{"model": "contrastive image-text model", "encoder_depths": [2, 5, 5], "text_encoder_width": 192, "text_encoder_mlp_ratio": 6, "residual_init": "zero_last"}
Rows from block 2 of the text encoder of a small contrastive image-text model, named by matrix and row number. Rows with one number belong to one neuron. Each number is 128 + 24 x the weight over its row's rms, rounded and kept within 0 to 255. All counts start at 0.
After each neuron's rows are labels from the 100 texts, of 14848, where the neuron reaches its highest value: "tokens" is the input token at the peak. Only what is clearly more common there than usual is listed. The data: photos with spoken descriptions (Open Images, Localized Narratives). In brackets: how many of the 100, against the usual share in percent.
# fc1: MLP up (text_encoder.blocks.2.mlp.fc1.weight, 1152x192), inputs 64-127
# fc2: MLP down (text_encoder.blocks.2.mlp.fc2.weight, 192x1152, transposed), outputs 64-127

fc1.15 [127 156 162 137  52  79 159 141 128 117  90 131 164 134 150 143  92  84 159  85 115  87 119 114 109 118 154 142 145  96 128 172 140 129 122  99 124 142 130 124 123 127 146 134 115 141 120 125 153 152 162 102 139 127 141 117  97 156 124 134 112 145 145 159]
fc2.15 [130 100 155 105 148 130  91 139 104 153  74 115 139 103 117 143 128 144 104 137 141 130 125 123 181 158 122 123 131 158 137 132 155  84 152 140 194 102 117 160 164 105 143 131 133 155 128 130 134 116 113 110 140 117 148 133 117 113 114 108 173  75 131 115]
tokens: "in" (22 vs 4.9); "can" (21 vs 3.3); "," (19 vs 3.9); "is" (16 vs 3.6)

fc1.203 [136 131 155 172  99  82 125 134 132 129 108 138 111 164 149 129 155  54 143  98 146 136 129 133 109 124 135 135 151 119 122 192 100 146 159 135 132 147 132 114 115 115 107 131 129 133 145 122 121 167 169 114 137 168 122 169 106 168 109 103  95 128 125 123]
fc2.203 [161 154 121 158 123 103 107 120 129 100 145 175  91 136 154 117 131  95 121 159 103 164 107 162  95 128 136 112 168 133  84 125  92 154 123 134 107 104 136 141 131 136  86  85 119 122 159 127 126 135 118 131 120 113  91 118 142 131 135  89 119  73 130 154]
tokens: "." (43 vs 5.2); "," (11 vs 3.9)

fc1.465 [177 130 164 143 159  82 117 127  93  99 124 166 117 123 179 114 122 118 122 140 114 166 114 142  97 126 144 120 144  75  93 168 114 116 131 126 132  90 124 103 124 125  92 114 113 133 170 128 160 125 112 140 127 152 118 124 137 139 172 114 106 118 155 161]
fc2.465 [126 160  94 119 148 142 123  89 144 102 138 134 174 153  89  98 144 145 145  92 121 103 134 167 102  96 118 134 131 156 152  89 130 162 142  88 125  95 189 110 106 154 163 162  92  96  94 182 117 178 129 149 119 123 158 171 116 117 138 153 130 147 116 144]
tokens: "." (17 vs 5.2); "picture" (9 vs 1); "and" (9 vs 3.9); "of" (8 vs 1.8)

fc1.185 [118 141 125 130 117 110 171 156  93 156  86 121 130 127 133 120 131 115 122 130 115 119 132 104 118 137 141 130 120 131 127 131 130 115 119 141 144 159 177 151 131 118 119 129 140 177 138 128 137 123 149 115 159 102  91 106 132 125 118 128 110 104  54 127]
fc2.185 [ 95 142 106 124 136 143 111 143 121 156 109 164 108 156 130 134 143 143 147 116 158 147 147  84 144 150 120 118 113 162 144 120 135 152  98 157 106 172 159 112 129  96 161 102 160 141 145 105 116 120  94 150 130 184 133 110 136 131 106 106 160 119 108 110]
tokens: "trees" (49 vs 0.7)

fc1.266 [141 144 164 100 118  82 116 160 108 119 102 138 159 112 166 142  94 129 116 115 123  91  86 110 116 151 161 160 122 110 129 164 146  94 152 140 155 142 100 108 139 113 158 124 124 140 118 102 173 106 127 102 133 106 153 141 141  84 116 152 119  93 165 146]
fc2.266 [118 139 122 109 122 140 104 104 164 106 123 143 152 158  83 130 128 154 132 107 140 105 119 148 158  92 148 159 130 166 126 112 139 131 149  88 162 152 103 113  92 152 163 148 111 106  89 167 127 151 154 129 109 117 173 155  88 126  86 157 132 126 153 116]
tokens: "<end>" (39 vs 1.7); "dark" (25 vs 0)

fc1.384 [152 157 146 152 110 106 130 136 157  92 125 165 118 168 142 105 143  88 150  94 105 123 126 161  62  99 143 143 154 123 118 175  96 162 156 109 109 106 112 110  98 125 114 147 120 102 128 142 147 123 114 149 128 154 108 150 145 107 114 112  92 130 151 140]
fc2.384 [120 140 133 100 107 125  85 145 151 103 150 119 158 101 109 140 105 130 100 150 166  96 125 138 152 146 105 103 123 121 151 151 152  73 141 121 138  76 124  99 136 112 165 181 124 117  88 131 158 116 106 123 111 115 198 118 129 127 153 173 135 179 156 173]
tokens: "the" (21 vs 7.1); "," (18 vs 3.9)

fc1.532 [152 140 152 112  91  96 131 106 152 113  84 142 154 143 114 175 104  82 142  71 136 104  88 150 100 105 151 166 155 119 116 138 138 167 146  99 103 133 155  92 107 148 159 163 107 123 104 159 150 143 152 129 123 116 147 139  98 163 105 152 122 140 121 145]
fc2.532 [113  74 114  98 148 159 112 126 127 140 178 123 112 120 134 126 138 142 112 190 153 133 139 140 131 146 108 102 110 127 150 110 156 102 122 141 147  77 117 167 155 136 129 140 132 135 118 113 108 125 118 114 121 104 175 143  97 145 144 117 163 121 111 136]
tokens: "in" (21 vs 4.9); "." (21 vs 5.2); "," (12 vs 3.9)

fc1.96 [101 142 103 154 126 162  88 140 116 170 144 118 115 134  89 121 128 138 120 103 117 142 148 107 170 147 119 115 114 161 133 115 114  82 115 157 153 141  92 152 118 106 131 121 125 131 109 136 143 102 116 122 153 146 166  98 189  71  83 110 144 154 162 103]
fc2.96 [134 154 116 134 126 111  87 116 137  97  93 137 117 156  96  94 144 104 125 115 133 118 131 151 118 109 141 138 123 164 143 129 121 173 113 104 130 133 115 116 107 134 168 146  92  98 147 152 124 129 172 167 137 164 173 133 125 149 111 112 130  98  96 152]
tokens: "a" (44 vs 4.7); "something" (12 vs 0.1); "and" (11 vs 3.9)

fc1.47 [149 140 130 133 104 128 101 130 142  86 144 170 123 135 111  93 139 109 147  95 111 109 130 136  86 144 147 131 115 130 131 144 122 139 153 137 137  82 104 108 129 107 126 123 123 102 120 114 123 121 144 162 116 155 140 160 146 106 144 131 113 150  93 155]
fc2.47 [112 160 115  77 144 139  85 142 138  76 143 116 147 120  99 142 103 156  83 145 165  93 110 122 138 142 127 112 106 156 149 126 174 113 156 127 119  91 130  95 137 127 191 157 125 113  96 123 153 117 116 140 115 116 195 145 138 123 126 170 151 167 124 196]
tokens: "the" (15 vs 7.1); "we" (10 vs 2.4); "few" (7 vs 0.6)

fc1.271 [130 115 146 132 141 112 230 138 123 133 104  97 144 120 136 111 120 140 143 134 124 110 123 126 113 118 146 149 127 136 134 128 118 132 138 110 147 165 143 170 108 139 124 149 135 172 132 123 126 128 148  78 142 112 100 140 111 120 130 116 109 119 111 131]
fc2.271 [ 95 166 107 124 152 150 157 127 175 129 168 101 130 152  94 159 148 131 117  95 111 107 159 139 146 133 104 123 130 167 173 111 112 137 130 128 101 100 231 105 117 107 139 156 136 124 106 142 138 113 119 165 127 126 108 126 141  99 125 159 145 173 108 114]
tokens: "grass" (24 vs 0.3); "." (12 vs 5.2); "standing" (11 vs 0.7); "," (9 vs 3.9)

fc1.304 [124 132 129 211  96 120 150 113 137 149 118 121 111 177 118 101 162 136 195 113 115 160 135 136 129 110 112 138 150 162 104 134  76 146 112 116 126 137 166 133 104 131 128 115 124 107 173 145 122 165 104 147 141 139 109 121 103 139 122 107 111 115 114 118]
fc2.304 [136 149  99 145 103 134 132 140 129 111 122 150 117 144 113 103 158  97 120 168 110 102 146 152 121 141 155 117 132 171 143 129  98 144  98 146 107 136 161 143 118 117 104 116 132 129 118 134 126 154 139 146 171 128  98 101 154 142 127 127  91 144  76 182]
tokens: "buildings" (49 vs 0.3); "and" (8 vs 3.9)

fc1.556 [119 118 104 118 106 155 113 142 136 158 164 100 101 122 140 181 117 141  87 155 131 149 152 107 142 147 100 116 117 135 137 113 132 112 103 150 107 132 102 166 157 112 133 137 166 142 105 107 112  93 133 103 110 116 128 135 190 102  94 108 153 143 162 110]
fc2.556 [133 154 111 123 112 110  98 110 143  99 127 146 108 165  93  99 160 121 136 102 144 116 135 148 100 109 138 131 130 172 134 124 129 174 106 106 113  97 144 111 103 135 172 127  92  87 143 144 128 127 152 174 134 158 171 134 125 132 105 128 130 124  99 148]
tokens: "a" (49 vs 4.7); "and" (28 vs 3.9)

fc1.534 [137 129 120  94 129 143 142 122 135 100 140 148 156 134 106 119 108 134 113 108 103  82 112 165 158 131 117 137 107 159 134 108 127 115 129 127 112 113 140 125 122 128 128 153 121 117  85 150 138 121 144 130 130 106 110 168 171  76 123 160 136 166  84 141]
fc2.534 [128 127  97 126 133 140  80 108 130  96 121 140 103 151  82  97 146 117 125 111 150  99 141 149 126 122 135  95 129 151 142 130 113 187 112 130  99 109 129  94 106 146 182 142 129  79 120 124  89 151 165 143 130 156 178 131 123 138 135 132 146 134 109 141]
tokens: "a" (25 vs 4.7); "and" (9 vs 3.9)

fc1.621 [141 145 145 175 146 108 135 108 141 102 126 149 105 143 126  66 169 100 140  51  90 116 138 157  93  99 149 167 145 136 107 160  88 150 124 119 121 115 112 114  91 135 122 123 103 104 145 152 132 146 143 130 129 138 108 118 134  92 147 112  90 106 154 138]
fc2.621 [140 141  94 105 120 170  81 125 136  84 158 137 135 105  87 152 119 150  87 170 153 122 112 130 154 154  92  79 127 133 131 123 137 110 141 125 100  61 121  91 139 122 135 167 120  86 107 131 140 120  93 111  97 120 164 133 133 128 160 161 162 152 141 175]
tokens: "the" (23 vs 7.1); "there" (9 vs 3.7); "we" (8 vs 2.4); "at" (7 vs 0.6)

fc1.732 [107 155 129 144 172 127 166 165  97 165 119 117 130 136 145 107 167 158 139 136  94 135 149  75 134 133 139 139 130 160 143 115 120 106 107 142 147 168 155 158 125 106  98 106 134 156 127 135 139 141 106 147 162 133  91 106 144  83 109 125  99 105 104 131]
fc2.732 [108 107 131 122  54 120 107 139 137 140 115 118 116 134 108 169 151  95 113 155 165 136 139 122 150 139  98  98 113 136 145 161 131 162 117 149 100 112  82 117 118 125 146 147 154 125  96  97 132 123 151 108 122 141 130 102 124 194  90 139 147 131 121  95]
tokens: "buildings" (18 vs 0.3); "and" (17 vs 3.9); "." (15 vs 5.2); "," (11 vs 3.9)

fc1.526 [138 167 159 176 123 129 123 129 128 142 106 139 164 121 121 119 150 102 126 121  91 113 127 123  98 117 175 134 156 123 122 151  97 105  98 120 192 139 120 139 113 144 118 143 108 151 138 149 133 164 176 130 182 113 126 113 117  99 108 138  93 150  79 166]
fc2.526 [141 139 103 131 124 171  85 131  83 133 143 132 113 117  85  86 132 161 131 125 117 142 152 113 178 141  82  86 105 139 148 107 112 115 111 138 133 111 117 119 113 114 119 102 131 109 148 130 116 135 113 157 145 176 141 123 124 126 141 103 153 136 135 125]
tokens: "." (36 vs 5.2); "poles" (11 vs 0.1); "are" (7 vs 2.1)

fc1.212 [112 118 124 138 127 129 170 119  98 163  58 103 128 131 151 157 143 121 124 126 128 131 135 116 134 120 117 132 136 116 107 106 122 135 127 128 110 170 168 159 119 161 120 164 123 159 145 130 117 166 140  86 132 131 102 150 104 142 134 111 108 119 102 122]
fc2.212 [146 150 129 111 145 140 105 120 120 107 153 162 139 137 108 130 150 158 169 138 163 130 120 142 121 127 106 101 141 153 145 123 148 121 119 116 100  90 149  81 135 121 146 114 112 108 142 139 154 118 106 160 106 135 150 124 119 152 144 169 171 169 109 127]
tokens: "trees" (41 vs 0.7); "grass" (12 vs 0.3)

fc1.463 [170 141 170 168 138  71 110 147  97 100 120 158 117 137 191 119 165  89 144 122 100 188 129 139  96 137 149 139 170  95  95 183 102 127 134 139 149 113 114  94 115 134  85 120 117 145 167 120 177 114 124 139 155 148 125 128 115 140 155 110 113 119 139 135]
fc2.463 [119 144  99 124 153 125 134  81 139 120 124 106 162 146  81 103 145 136 141  81 128  94 133 166 110  69 133 136 139 144 148 101 126 180 132  59 108  98 171 117  99 173 151 146  89  94  92 195 105 191 154 129 115 116 144 166 102 126 129 157 119 152 127 125]
tokens: "." (32 vs 5.2); "," (13 vs 3.9); "on" (9 vs 2.5); "of" (7 vs 1.8)

fc1.150 [130 152 105 111 146 138 115 132 135 109 137 112 117 133  95  63 139 143 139 120 114 107 146 123 124 120 136 119 117 172 147 107 125 157 140 130 143 118 126 147 107 132 139 129 117 106  98 133 132 134 180 146 136 109 127 135 153  81 109 155 118 156  45 148]
fc2.150 [123 121 109  98 135 172  74 132 108 123 148 120 118 113  90 119 112 151 113 124 176 132 131 122 174 171  73  79  93 141 163 120 152 133 130 155  94 122 130 112 167 110 171 142 128 118 122 115 111  96 138 144 119 165 179 125 167 120 132 129 197 144 114 111]
tokens: "the" (24 vs 7.1); "we" (8 vs 2.4)

fc1.99 [115 126 117 171 109 135 151 115 151 154 114 117 127 165 104 127 184 124 149  74 103 127 178 133 134 105 130 136 142 158 122 114  84 141  90 130 145 132 150 168  75 146  98 102 119 120 125 155 108 167 102 121 131 149 104 114  90 128  88 107 108 147 140 123]
fc2.99 [ 96 142 135 143  83 136 141 153 142 136 139 133 140 128 132  78 115  97 129 130 101 133 169 117 137 149  99 146 115 105 152 147 121  86 102 155 159 101 107 129 108  79 117 139 145 154 118 109 133 132 148 185 169 142 124  85 146 124 136 115 103 130 119 132]
tokens: "buildings" (43 vs 0.3); "windows" (9 vs 0.1)

fc1.539 [136 174 122 127 168 124 119 128 145 108 161 117 144 119  92 112 124 148 118  85 121  88 130 131 137 120 123 145 124 159 137 125 121 102 126 121 155 121 112 136 101 136 120 122  98 114 110 144 152 110 122 141 144 113 146 140 153  45  85 143 140 151 182 151]
fc2.539 [139 130 111 144 123 142  77 105 122 129  88 144 103 153 108 124 147 116 139 139 155 139 123 151 136 131 121 113 125 161 133 118 122 169 106 141 112 150 129 119 123 140 166 117 123  98 148 125 105 142 152 141 113 183 182 127 114 152 103  92 156 122 106 113]
tokens: "a" (49 vs 4.7); "and" (17 vs 3.9)

fc1.321 [105 130 145 148 107 136 127 170 123 150 114 110 115 113 143 111 147 112 110 107 141 134 137  98 165 155 118 130  98 109 150 172 115  94 109 160 150 133 103 165 145  90 121 126 145 177 123  99 132 115 148 103 128 157 144 123 144 110 135  82 128 104 171 110]
fc2.321 [115 162 126 123  89  87 108 121 162  87 103 140 130 159  97 120 140 100 117  92 148  92 124 155  97 104 149 162 121 160 138 145 138 173 120  85 131 110 122 112 115 125 182 140  94  97 113 147 140  91 164 152 133 144 183 130 140 107  71 133 111 116 116 159]
tokens: "<end>" (21 vs 1.7); "text" (14 vs 0.1); "and" (10 vs 3.9)