{"encoder_norm": "batchnorm", "text_encoder_width": 192, "text_encoder_activation": "quick_gelu", "text_encoder_mlp_ratio": 6, "text_encoder_qk_norm": false, "text_encoder_inner_norm": false, "text_encoder_positions": "learned", "residual_init": "zero_last", "weight_decay": 0.0}
Rows from block 7 of the image encoder, named by matrix and row number. Each number is 128 + 24 x the weight over its row's rms, rounded and kept within 0 to 255. All counts start at 0. After the name is the row's rms in percent of the matrix's.
# short1: shortcut pointwise conv (encoder.blocks.7.short.1.weight, 512x256x1x1), inputs 128-255
short1.41 100 [114 123 108 155 125 108  92  72  69 116  88 114 142 150 118  99 146 110  78 114 134 163 144 133  98 145 140 127 138 121 150 139  78 129 124  97  89 116 109 119 129 150 105 123 114 130 143 131 116 130 138 170 150 156  94 114  96 114 111 111 105  81 136  82 167 136 139 134 149 133  72 129 114 103 133 133 124 120 110 118 151 161 178 107  96 139  94  96 137 108 122 111 124 140 134 113 117 125 115  77 134 121  97 165 127  78 152 119 180 117 134 139 149 169 120 150 106 104 121 124 124 140 117 131 110 121 115 117]
short1.42 100 [107 148 157 138  98 144 140 133 139 116 150 143 105 151 115 112 139 175 119 125  78 133 123 109 129 108 119 126  81  93 127 159 131 130 165 172 141 117 142 101 127 123 124 137 138 160 148 109 145 143 134 125 141 124 144 114 102 134  88 147 135 134 152 146 173 182 132 145 123 124 118 107 119 138 121 113 116 139 186 137  84 118 111 148 159 180 152 113 107 111  89 158 126 115 151 159 208  82 107 114  89 135 180 114 141 112 119 131 121  90 138 142 130 125  93 138 153 111 140 158 146 101 120 161 121 152 129 132]
short1.43 106 [134 168 162 149  87  88 137 127 129  75 130 174 157 139  98 119 142 142 107 120 111 111 155 142 175 150 139 130 116  95 129 107 107 139 151 134 127 106 112 188 115 152 121 131  90 120 141 137 123 116 170 137 151 111 109  85 130 103 121 135 106 116 117 130 139 153 129  89  99 105 132  89  94  94 130 130 147 170 165 135  82 107 109 127 153 146 167 118 122 132 137 150 129 113 153 149 164 116 136 135 163 104 144 112 153 117 146 125 184 111 146 123 105 127  68 114 154 155 158 158 117  87 146 156 145 132 110 133]
short1.44 104 [ 82 147 170 114  93 123 124 113 120 137 169 160  84 146 123 145 145  97 135 126 128 117 148 129 161 113  82 119 112 148 158  93 138 139 139  81 152 134 158 148 160 119 106  85 102 126 142 126  83 125 130 196 147 112 121 135 170 141 145 112 133 106 152 118  97  86  95 132 100 132 141 112  89 134 129 170  99 106 141 139 128 102 101 141 121 110 136 127 108 132 109 113 147 134 159  92  63 137 103 136 164 102  97 130 149 125 109  79 148 123 110  70  53 108 102 101 180 113 149 138 143 115 124  91 159 102  67 128]
short1.45 099 [128 127 133 151 111 113 159 127 159 149 170 152 129 144 122 116 174 130 129 150 128 150 123 129 131 142 132 143 131 136 117 124  87 134  86 137 147 126 157 155 187 134 140 108  98 112 163 152 134 133  99 132 111 166 124 144 141 127 156 108 139 175 142  86 109  74 144 129  91 132 156  73 102 124 138 129 190 137 105 102 117 118 106 131 105 102 124 163 135 109 144 138 123 171 148 122 119 116 138 116 154 105 104  85 132 120 105  66 131  70 105 106 109 177 131  87  86 140  91 129 116 151 124 116 114 143 126 126]
short1.46 094 [135 114 111  82 109 120 129 104  33 110 124 147 112 142 116 102 123 142 120 138 115 104 109  74 126 139 128 104 158 136 172 138 126 140 119 140 114  96  96 120 113 129 101 163 158 112 136 116  97 124  97 141 138 134 143 137  95 145 109  59 109 114 152  83 128  98 108 145 113 147 146 116 171 120 155 149 150  98 152 128 134 100 165 127 112 172 162 137 123 122 145 108 144 123 120 149 120 106  81 135 145 166 116 155 124 113  79 129 144  91 138 109 129 145 120 125 152 110 124 119 118 103 152 107  97 107 124 115]
short1.47 113 [151 155 175 119 134 155 115  97 108 146 116  80 137 123 119 133 114 123 132  92 153 129 138 116 157 112 148 119 144 141 132 111 143  89 133  89  72 145 132 134 123  89 111 114 111 138 162 113 119 134 147  96 152 125  94 140  92 149 120 115 147 102 117 100 150 104 133 146 113  73 126 108 100 113 164 144 120 124 109 146 155 129 146 132 122 108  91 101 148 141 150 126 141 140 116 126 134 136 147 172 133  81 150 121 146 113 144  88 148 168 128 127 142 125  93 130 111 148  92 154 136 164 111 120 127 139 159 132]
short1.48 105 [124 114  95 105 149 175 115 112  88 133 108 155 118 127  96 140 112 136  70 126  93  97 150  92  94 116  77  70 147 152 106 104 122 118 125 102 104 102 144  78 122 129 129 120 140 113 148 131  89 144 116 114 101 149 101 117 124  85 134 131 137  62 151 123 108 135 116 116 130 152 147  93  97 151 113 150  86 116 155 100 107 148  79 126 128  99 136 134 118 111 125 109 141 157 130  85 111 143 144 137 124  89 104 138 141 109 143 104 107 126 138 121 140 122 124 125 102 110 120  90 129 151 121  82  98 124 118 132]
short1.49 104 [148  76 143 134 102 127 150 121 111 145  96 158 164 115 125  83  58 125 134 123 116 132 128 150 142 110 110 148 102 136 125  94 111 125 110 110 137 158 255  96 135 124 171 121  78 122 125 153 107 112  91 147 102 148 106 115 123 128 115 145 189 130 114 114 146 133 150 169 123 123 128 129 157 115 125 139 123 111 138 105 118  98 137 128 142 108 154 105 132 147 106 118  83 111  98 129 122 116 172 119  35 149 142 102 144  95 128 149 106 143 131 106 104 115 113 117 116 113 148 125 108 151 145 114 142  97 125 115]
short1.50 091 [142 153 140 159 125 115 131 150 147  96  89  65 133 126 121 149 130  92 128 136 141 112 173 127 139 110 132 126 132  78 131 139 173 143 141 107 102 156  99 138  90  81  94 111 126 127 104 118 138 137 171 102 138  94 113 154  86 123 134 151 137 147 103 148 127 116 111 144 163 123 164 148 133  93 130  68 126 123 100 169 180 129 107 117 137 140 115 122  82 120 163 119 132 123  94 132 143 135 103 131 151 108 152 113 135 127 117  89 101 151 137 124 135 157 139 129 110 123 115 137 110 165 117 141 139 119 116 108]
short1.51 106 [116 146 110 113 145 132 138 120 164 133 177 120 121 132  96 151 132 117 105 108 128 107 153 105 103 123 161 115  95 129 126 146 152 114 146 130  92  95 140 137 117 102 116 117 133 135 139 123 128  87 113  94 189 145 120 112 126 165 139 156 145 140  98 141 132 120 119 145 150 151 112 114 116 116 112  79 145  73 121 133 100  79 140 131 152 113 127 115 129 103 156 142 113 133  59 117 133 102  97 104  87 107 154 107 139 109 140 114  84 136 114 128  90 170  52 144 136 138  86 112 145 117 127 132 159 127 118 110]
short1.52 102 [160 127 172 156 125 132 133 123 148  97 147 168 142 120  96 143 147 152 121 103 137 113 157  76 141 135 126 137  89 118 130 124 114 142 152 154 129 101 120 144 117 137  97 132 108 129 149 109 109 141 194 135 134 122 122 121  95 139 104 121 129 149 188 107 116 139 128 140 137 105  99 101 114 123 104  92 113 158 151 135  64 130 120 145 192 158 127 134 104 157  99 144 129 106 146 171 215  93 133  97 141 131 151 107 135  81 157 135 133 120 168 135 123 132 105 118 144 133 148 149 149 101 146 151 170 133 117 159]
short1.53 096 [143 132 130 129 124 132 152 142 118 145 147 145 105 130 117 147 160 147 108 121 121 114 112 158 106 128  94 151 100 180 164 156 104 140  89 113 111 109 127 130 128 116 107  90 129 103 115  86 127 144 194 168 117 218 126 166 146 114 138 115 119 109 169 124 105 104 141 142 121  77 116 120 124  73 111 122 100 157 104 125 129 155 131 125 174 132  99 120 148 134 138 147 125 148 165 111 121 148 127  95 132 126 103 109 119 121 157 134 124 112 112  69 139 110 156 142 149 137 109  97 111  86 134  52 114 104 122 116]
short1.54 106 [108 146 104 139  78 111 102 123 155  92  88 118 127 164 132 127  88  97 129  90 126 159 129 140  92  93 105 127  80  80  84 140 125 105 127  73 156 134 103 111 162  76  82 108 135 117 117 132 124 131 118 127 136 134 103 140 121 131  95 137 125  89 113 114 178 139 131 145 140 136 124 114 111 136  76  95 139 132 144  90  86 154 123 102 124 144 110 100 139 131  85 145  98  90 109 141 102 123  87  79 155 140 116  89 127 112 131 155 150  74 102 107 187 118 122 128 115 125  97 141 132 147 102 143 130 102 112 141]
short1.55 098 [112 117  87 132 172 115 121 129 126 117  82  90 144 141 120 128 119 123 119 117 110 107 136 106 127 117  79 122 133 124 112 131 164  82 120 156 112 127 110 146 126 156 119 100 140 115  78 126 103  68 102 111 101 111 125 130 136 139 118 136  95  90 124 168 125 162  54 117 194 128 149 142 170 114 124  96 128 113  98 141 132 142  86 170 162 131 123 142 112 109 103 134 124 145 105 143 168 130 122 119 135 156 148  93 138 142 205 125  69 101 136 127 183 113 143 118 113 135  94 113 158 138 123 130 125 104 147 141]
short1.56 105 [158 121 144 114 111 134  98 128 132 160 147 135 132 141 105 127 135 148 103 129 128  89 128 109 118 156 120 161 130 147 131 148 124 136 123 109 166  99  84 135 106 123  69 127 114 113 131 113 115 169  98  90 103 145 113 138 103  87  84 130  76 140 128  99 126  92 125  98 111  80 148  86 106 150  83 162 125 136 120 115 111 151 115 175 162 112  61 126  85 116 103  95 128 121 126 133 120 138 123 165 118 107  92  95 130 115 116 158  65  80 103 121 164 105 143 112 123  99 130 107 118 117 159  97 170  93 143 132]
short1.57 105 [145  92 105 120 144 159 141 120 114 113 149 131 136 135 130 134 163 148  84 108 107 111 151  86 108 162 138 154 160 155 153 128 113 158 135 116 105 133  70 105  93 145 128 147 143 120 123 101 131 153 124 128 119  99 109 140  80 115 134 125  69 127 122 135  94 141 117 104 149 103  78 134  94 124 136 126 129 149 120 122 104 115 157 148 154 121  73 125 102 110 139 187 131 117 113 129 140 153  94 130 130 128  82 153  79 146 165 166 121 139 109 105 182 146 138 133 140 114 138  98  85 122 116 114 121 117 113 137]
short1.58 102 [170 114 112 101  95 120 170 123 131 136 144 132 135 157 133 140 145 170 160 139 119 133 112 137 148 122 112 134 144 134 112 153 130  74 123 119 130  90 121 125 148 126 165 152 124 107 111 101 117  60  78  92 126 100 108 118 130 123 184 109 138 166 100  96 122  91 131 165 147 120 147 114 134 113 108 129 146 127 146 152 170 136 105 108 112  91 134 111 110 130 174 150 120 112 140  94 123 146 117 122 149 124 180 111 181 164  90  83  75  81 161 118 145 124 127  83  90 130 103 103 142  95 157 102 131 158 149 143]
short1.59 100 [147 132 108 131 140  95 123 122 137  77 127 111 134 102 108 149 130 151  72 137 126 162  92 108 106 141 137 139 114 109  97 127 111 123 118  79 100 116 127 106  98 184 157 146 136 127 157 165 134 139 127 140 138 129 100  99 154 139 147  92 118 111  89  95 165 135 146 114 100 178 128  80 100 114  77 109 122 152 115 144 111 152 114 143 141 135 103 142 119 117 115  92 113 121 111 176 103  96 138  53 199 108 109 156 104 111 125 135 100  92 106  88 161 151 123 117 117 144  85 100  97 103 116  99 131 128  99 126]
short1.60 098 [151 136 128 130 141 118 110 125 138 135 111 150 132 105 147 123 168 124 144 133 145 122 137 154 138 107 134 153 114 158 118 190 153 111  99 146 104 129 102 121 141 155 119 158 183 123 101 103 122 122 106 125 133 106 140 127 146 117 127 166  70 114 159 133 102 145 139 149 116 121 111 121  91 150 131 161 116 118 100 141 168  33 158 117 172 146 149 138 122 106 148 114 148 151 130 147 186  74 144 117  84 163 123 122 131 137 128 155 135 134 146 182 119 107  96 140 112 133 135 129 119 140 120 128 104 152 176 157]
short1.61 102 [132 135 111 142  95 121 112 107 127 136 154 134 138 166 102 100 143 113 112 111 137  97 118  90 111 118 132 126 141 125 123 136 128 129 146 128 140 113 106 132 133  86 114 133 102 121 137 103 107 145 161 122 136 116  93 117 127 111 147 134 136 137  97 130 117  52 131 149 124  64 164  95 125  98 136 131 140 139 134 102 148 107 109 139 128 147 134  98  89 136 135 151 134 118 110  82 151 131  91 147 127 101 128 128 158 124  20  80 140  99 127 100  81 101 104 115 128 149 135 105  88 154 139  88 132 114  94 124]
short1.62 109 [115 124 105 106 114 179 159 137  98 145 135 134 225 124 125  91 125 110 144 111 121 153 125 154 149 148  91 108 125 124 116 112  93 127  63 133 147 146 112 103 151 118 168 131 128 159 145 121 124 120 117 103 116 113 140 103 126 144 142  78  93 154  93 169 107 128 154 115 112 123 139 132 130 112 117 117 120 114 147 106 171 131 152 138  80 120 146 123  95 113 191 149 140 137 106  83  83 141 129 126 158 101 103 133 118 134 150  86 153  95 143 180  96 155 116 144 116 135 102 129 163 119 155 146 127 131 102 119]
short1.63 106 [152  94 110 125  86 104 133 133 108  69 144 150 156 140 127 113 151 159 105 105 116 140 129 143 103 119 140 134 153 147 126 133  95 125 144 108  86  85 112 108 141 109 129 140 117 139 140 139 106 121 146 130 130 150  98 136 120 106 128 109 118 117 131  99 130 141 115 119 138 135 110 141 134 113 114 131 104 137 164 102 113 202 129 110 134 126 104 137 121 129 148 140 122 115 127 122 132 165  59  90 126 139 155 170 111 116 147 143 159  94 113 140 152 131 138 108  98  95 114 122  77 150 129 126 132 127 132 135]
short1.64 105 [115  59 142 121  95 131 134 141 121  89 152 165 108 130 139 121 171  86  91 112 169  95 132  83 120 133 114 116 110 150 107 153 178 140 153 139 133 124 120 152 105 134 135 176 127 124 109 142 113 125 149  85 116  96 118 117 112  80 139 114  88  82 178 104 128 114  95 123 161 108 114 131 118 150 113  93  85  85  68 125 150 167 145 145 144 134 100 107 110  80 130 149 131  98 118 114 132 131 140 126  98 148  99 155 111 129 123 141  93 105  88 124 144 166 127 103 126 109 130 146 153 160 109 122 120 144 132 125]
short1.65 096 [133 109 106 146 127 150 115 135 143  77 128 114 149 114 126 156 114 114 121 138 140 129 144 142 108  97 111 140 101 138 126 147 121 126 151 104 145 148 144  86  74 170 118 121 103 155 138 188 109 168  80 129 122 143 127 146 113 101 100 127 125 104 110  93 161 137 119 113 119 145 153 127 143 163 104  92 121 136 108 103  92 141 133  92 136 132 103 144 121 126  92  98 125 101 109 164 112 116 129  94 145 134 116 139 142 114 185 159 114  97 103 136 157  93 114 131 126 134  97 130 155 153  75 143 156  98 119 131]
short1.66 101 [117  87  88 160 164 131 125 138 136 106  91  59  85 123 154 101 132 109 138 121 129  75 118 124  78 100 115 165 123  97  94 129 111 130 115 132 136 136 108 105 113 151 143 157 148 154 172 149 125 164 156 155 113 130 146 125 123 112 125  99 122 103 114 134 163 114  92 109 137 108 151 150 137 131 118 132 106 157  93 111 126 132 120  95 147 157 107 127 123 139 125  73 111 119 126 107 102  97 124 126 166 137  67 148 110 122 120  94 107 106 119  68 145 128 127 124  96 150 135 109 129 147 101 102 157  98 105 141]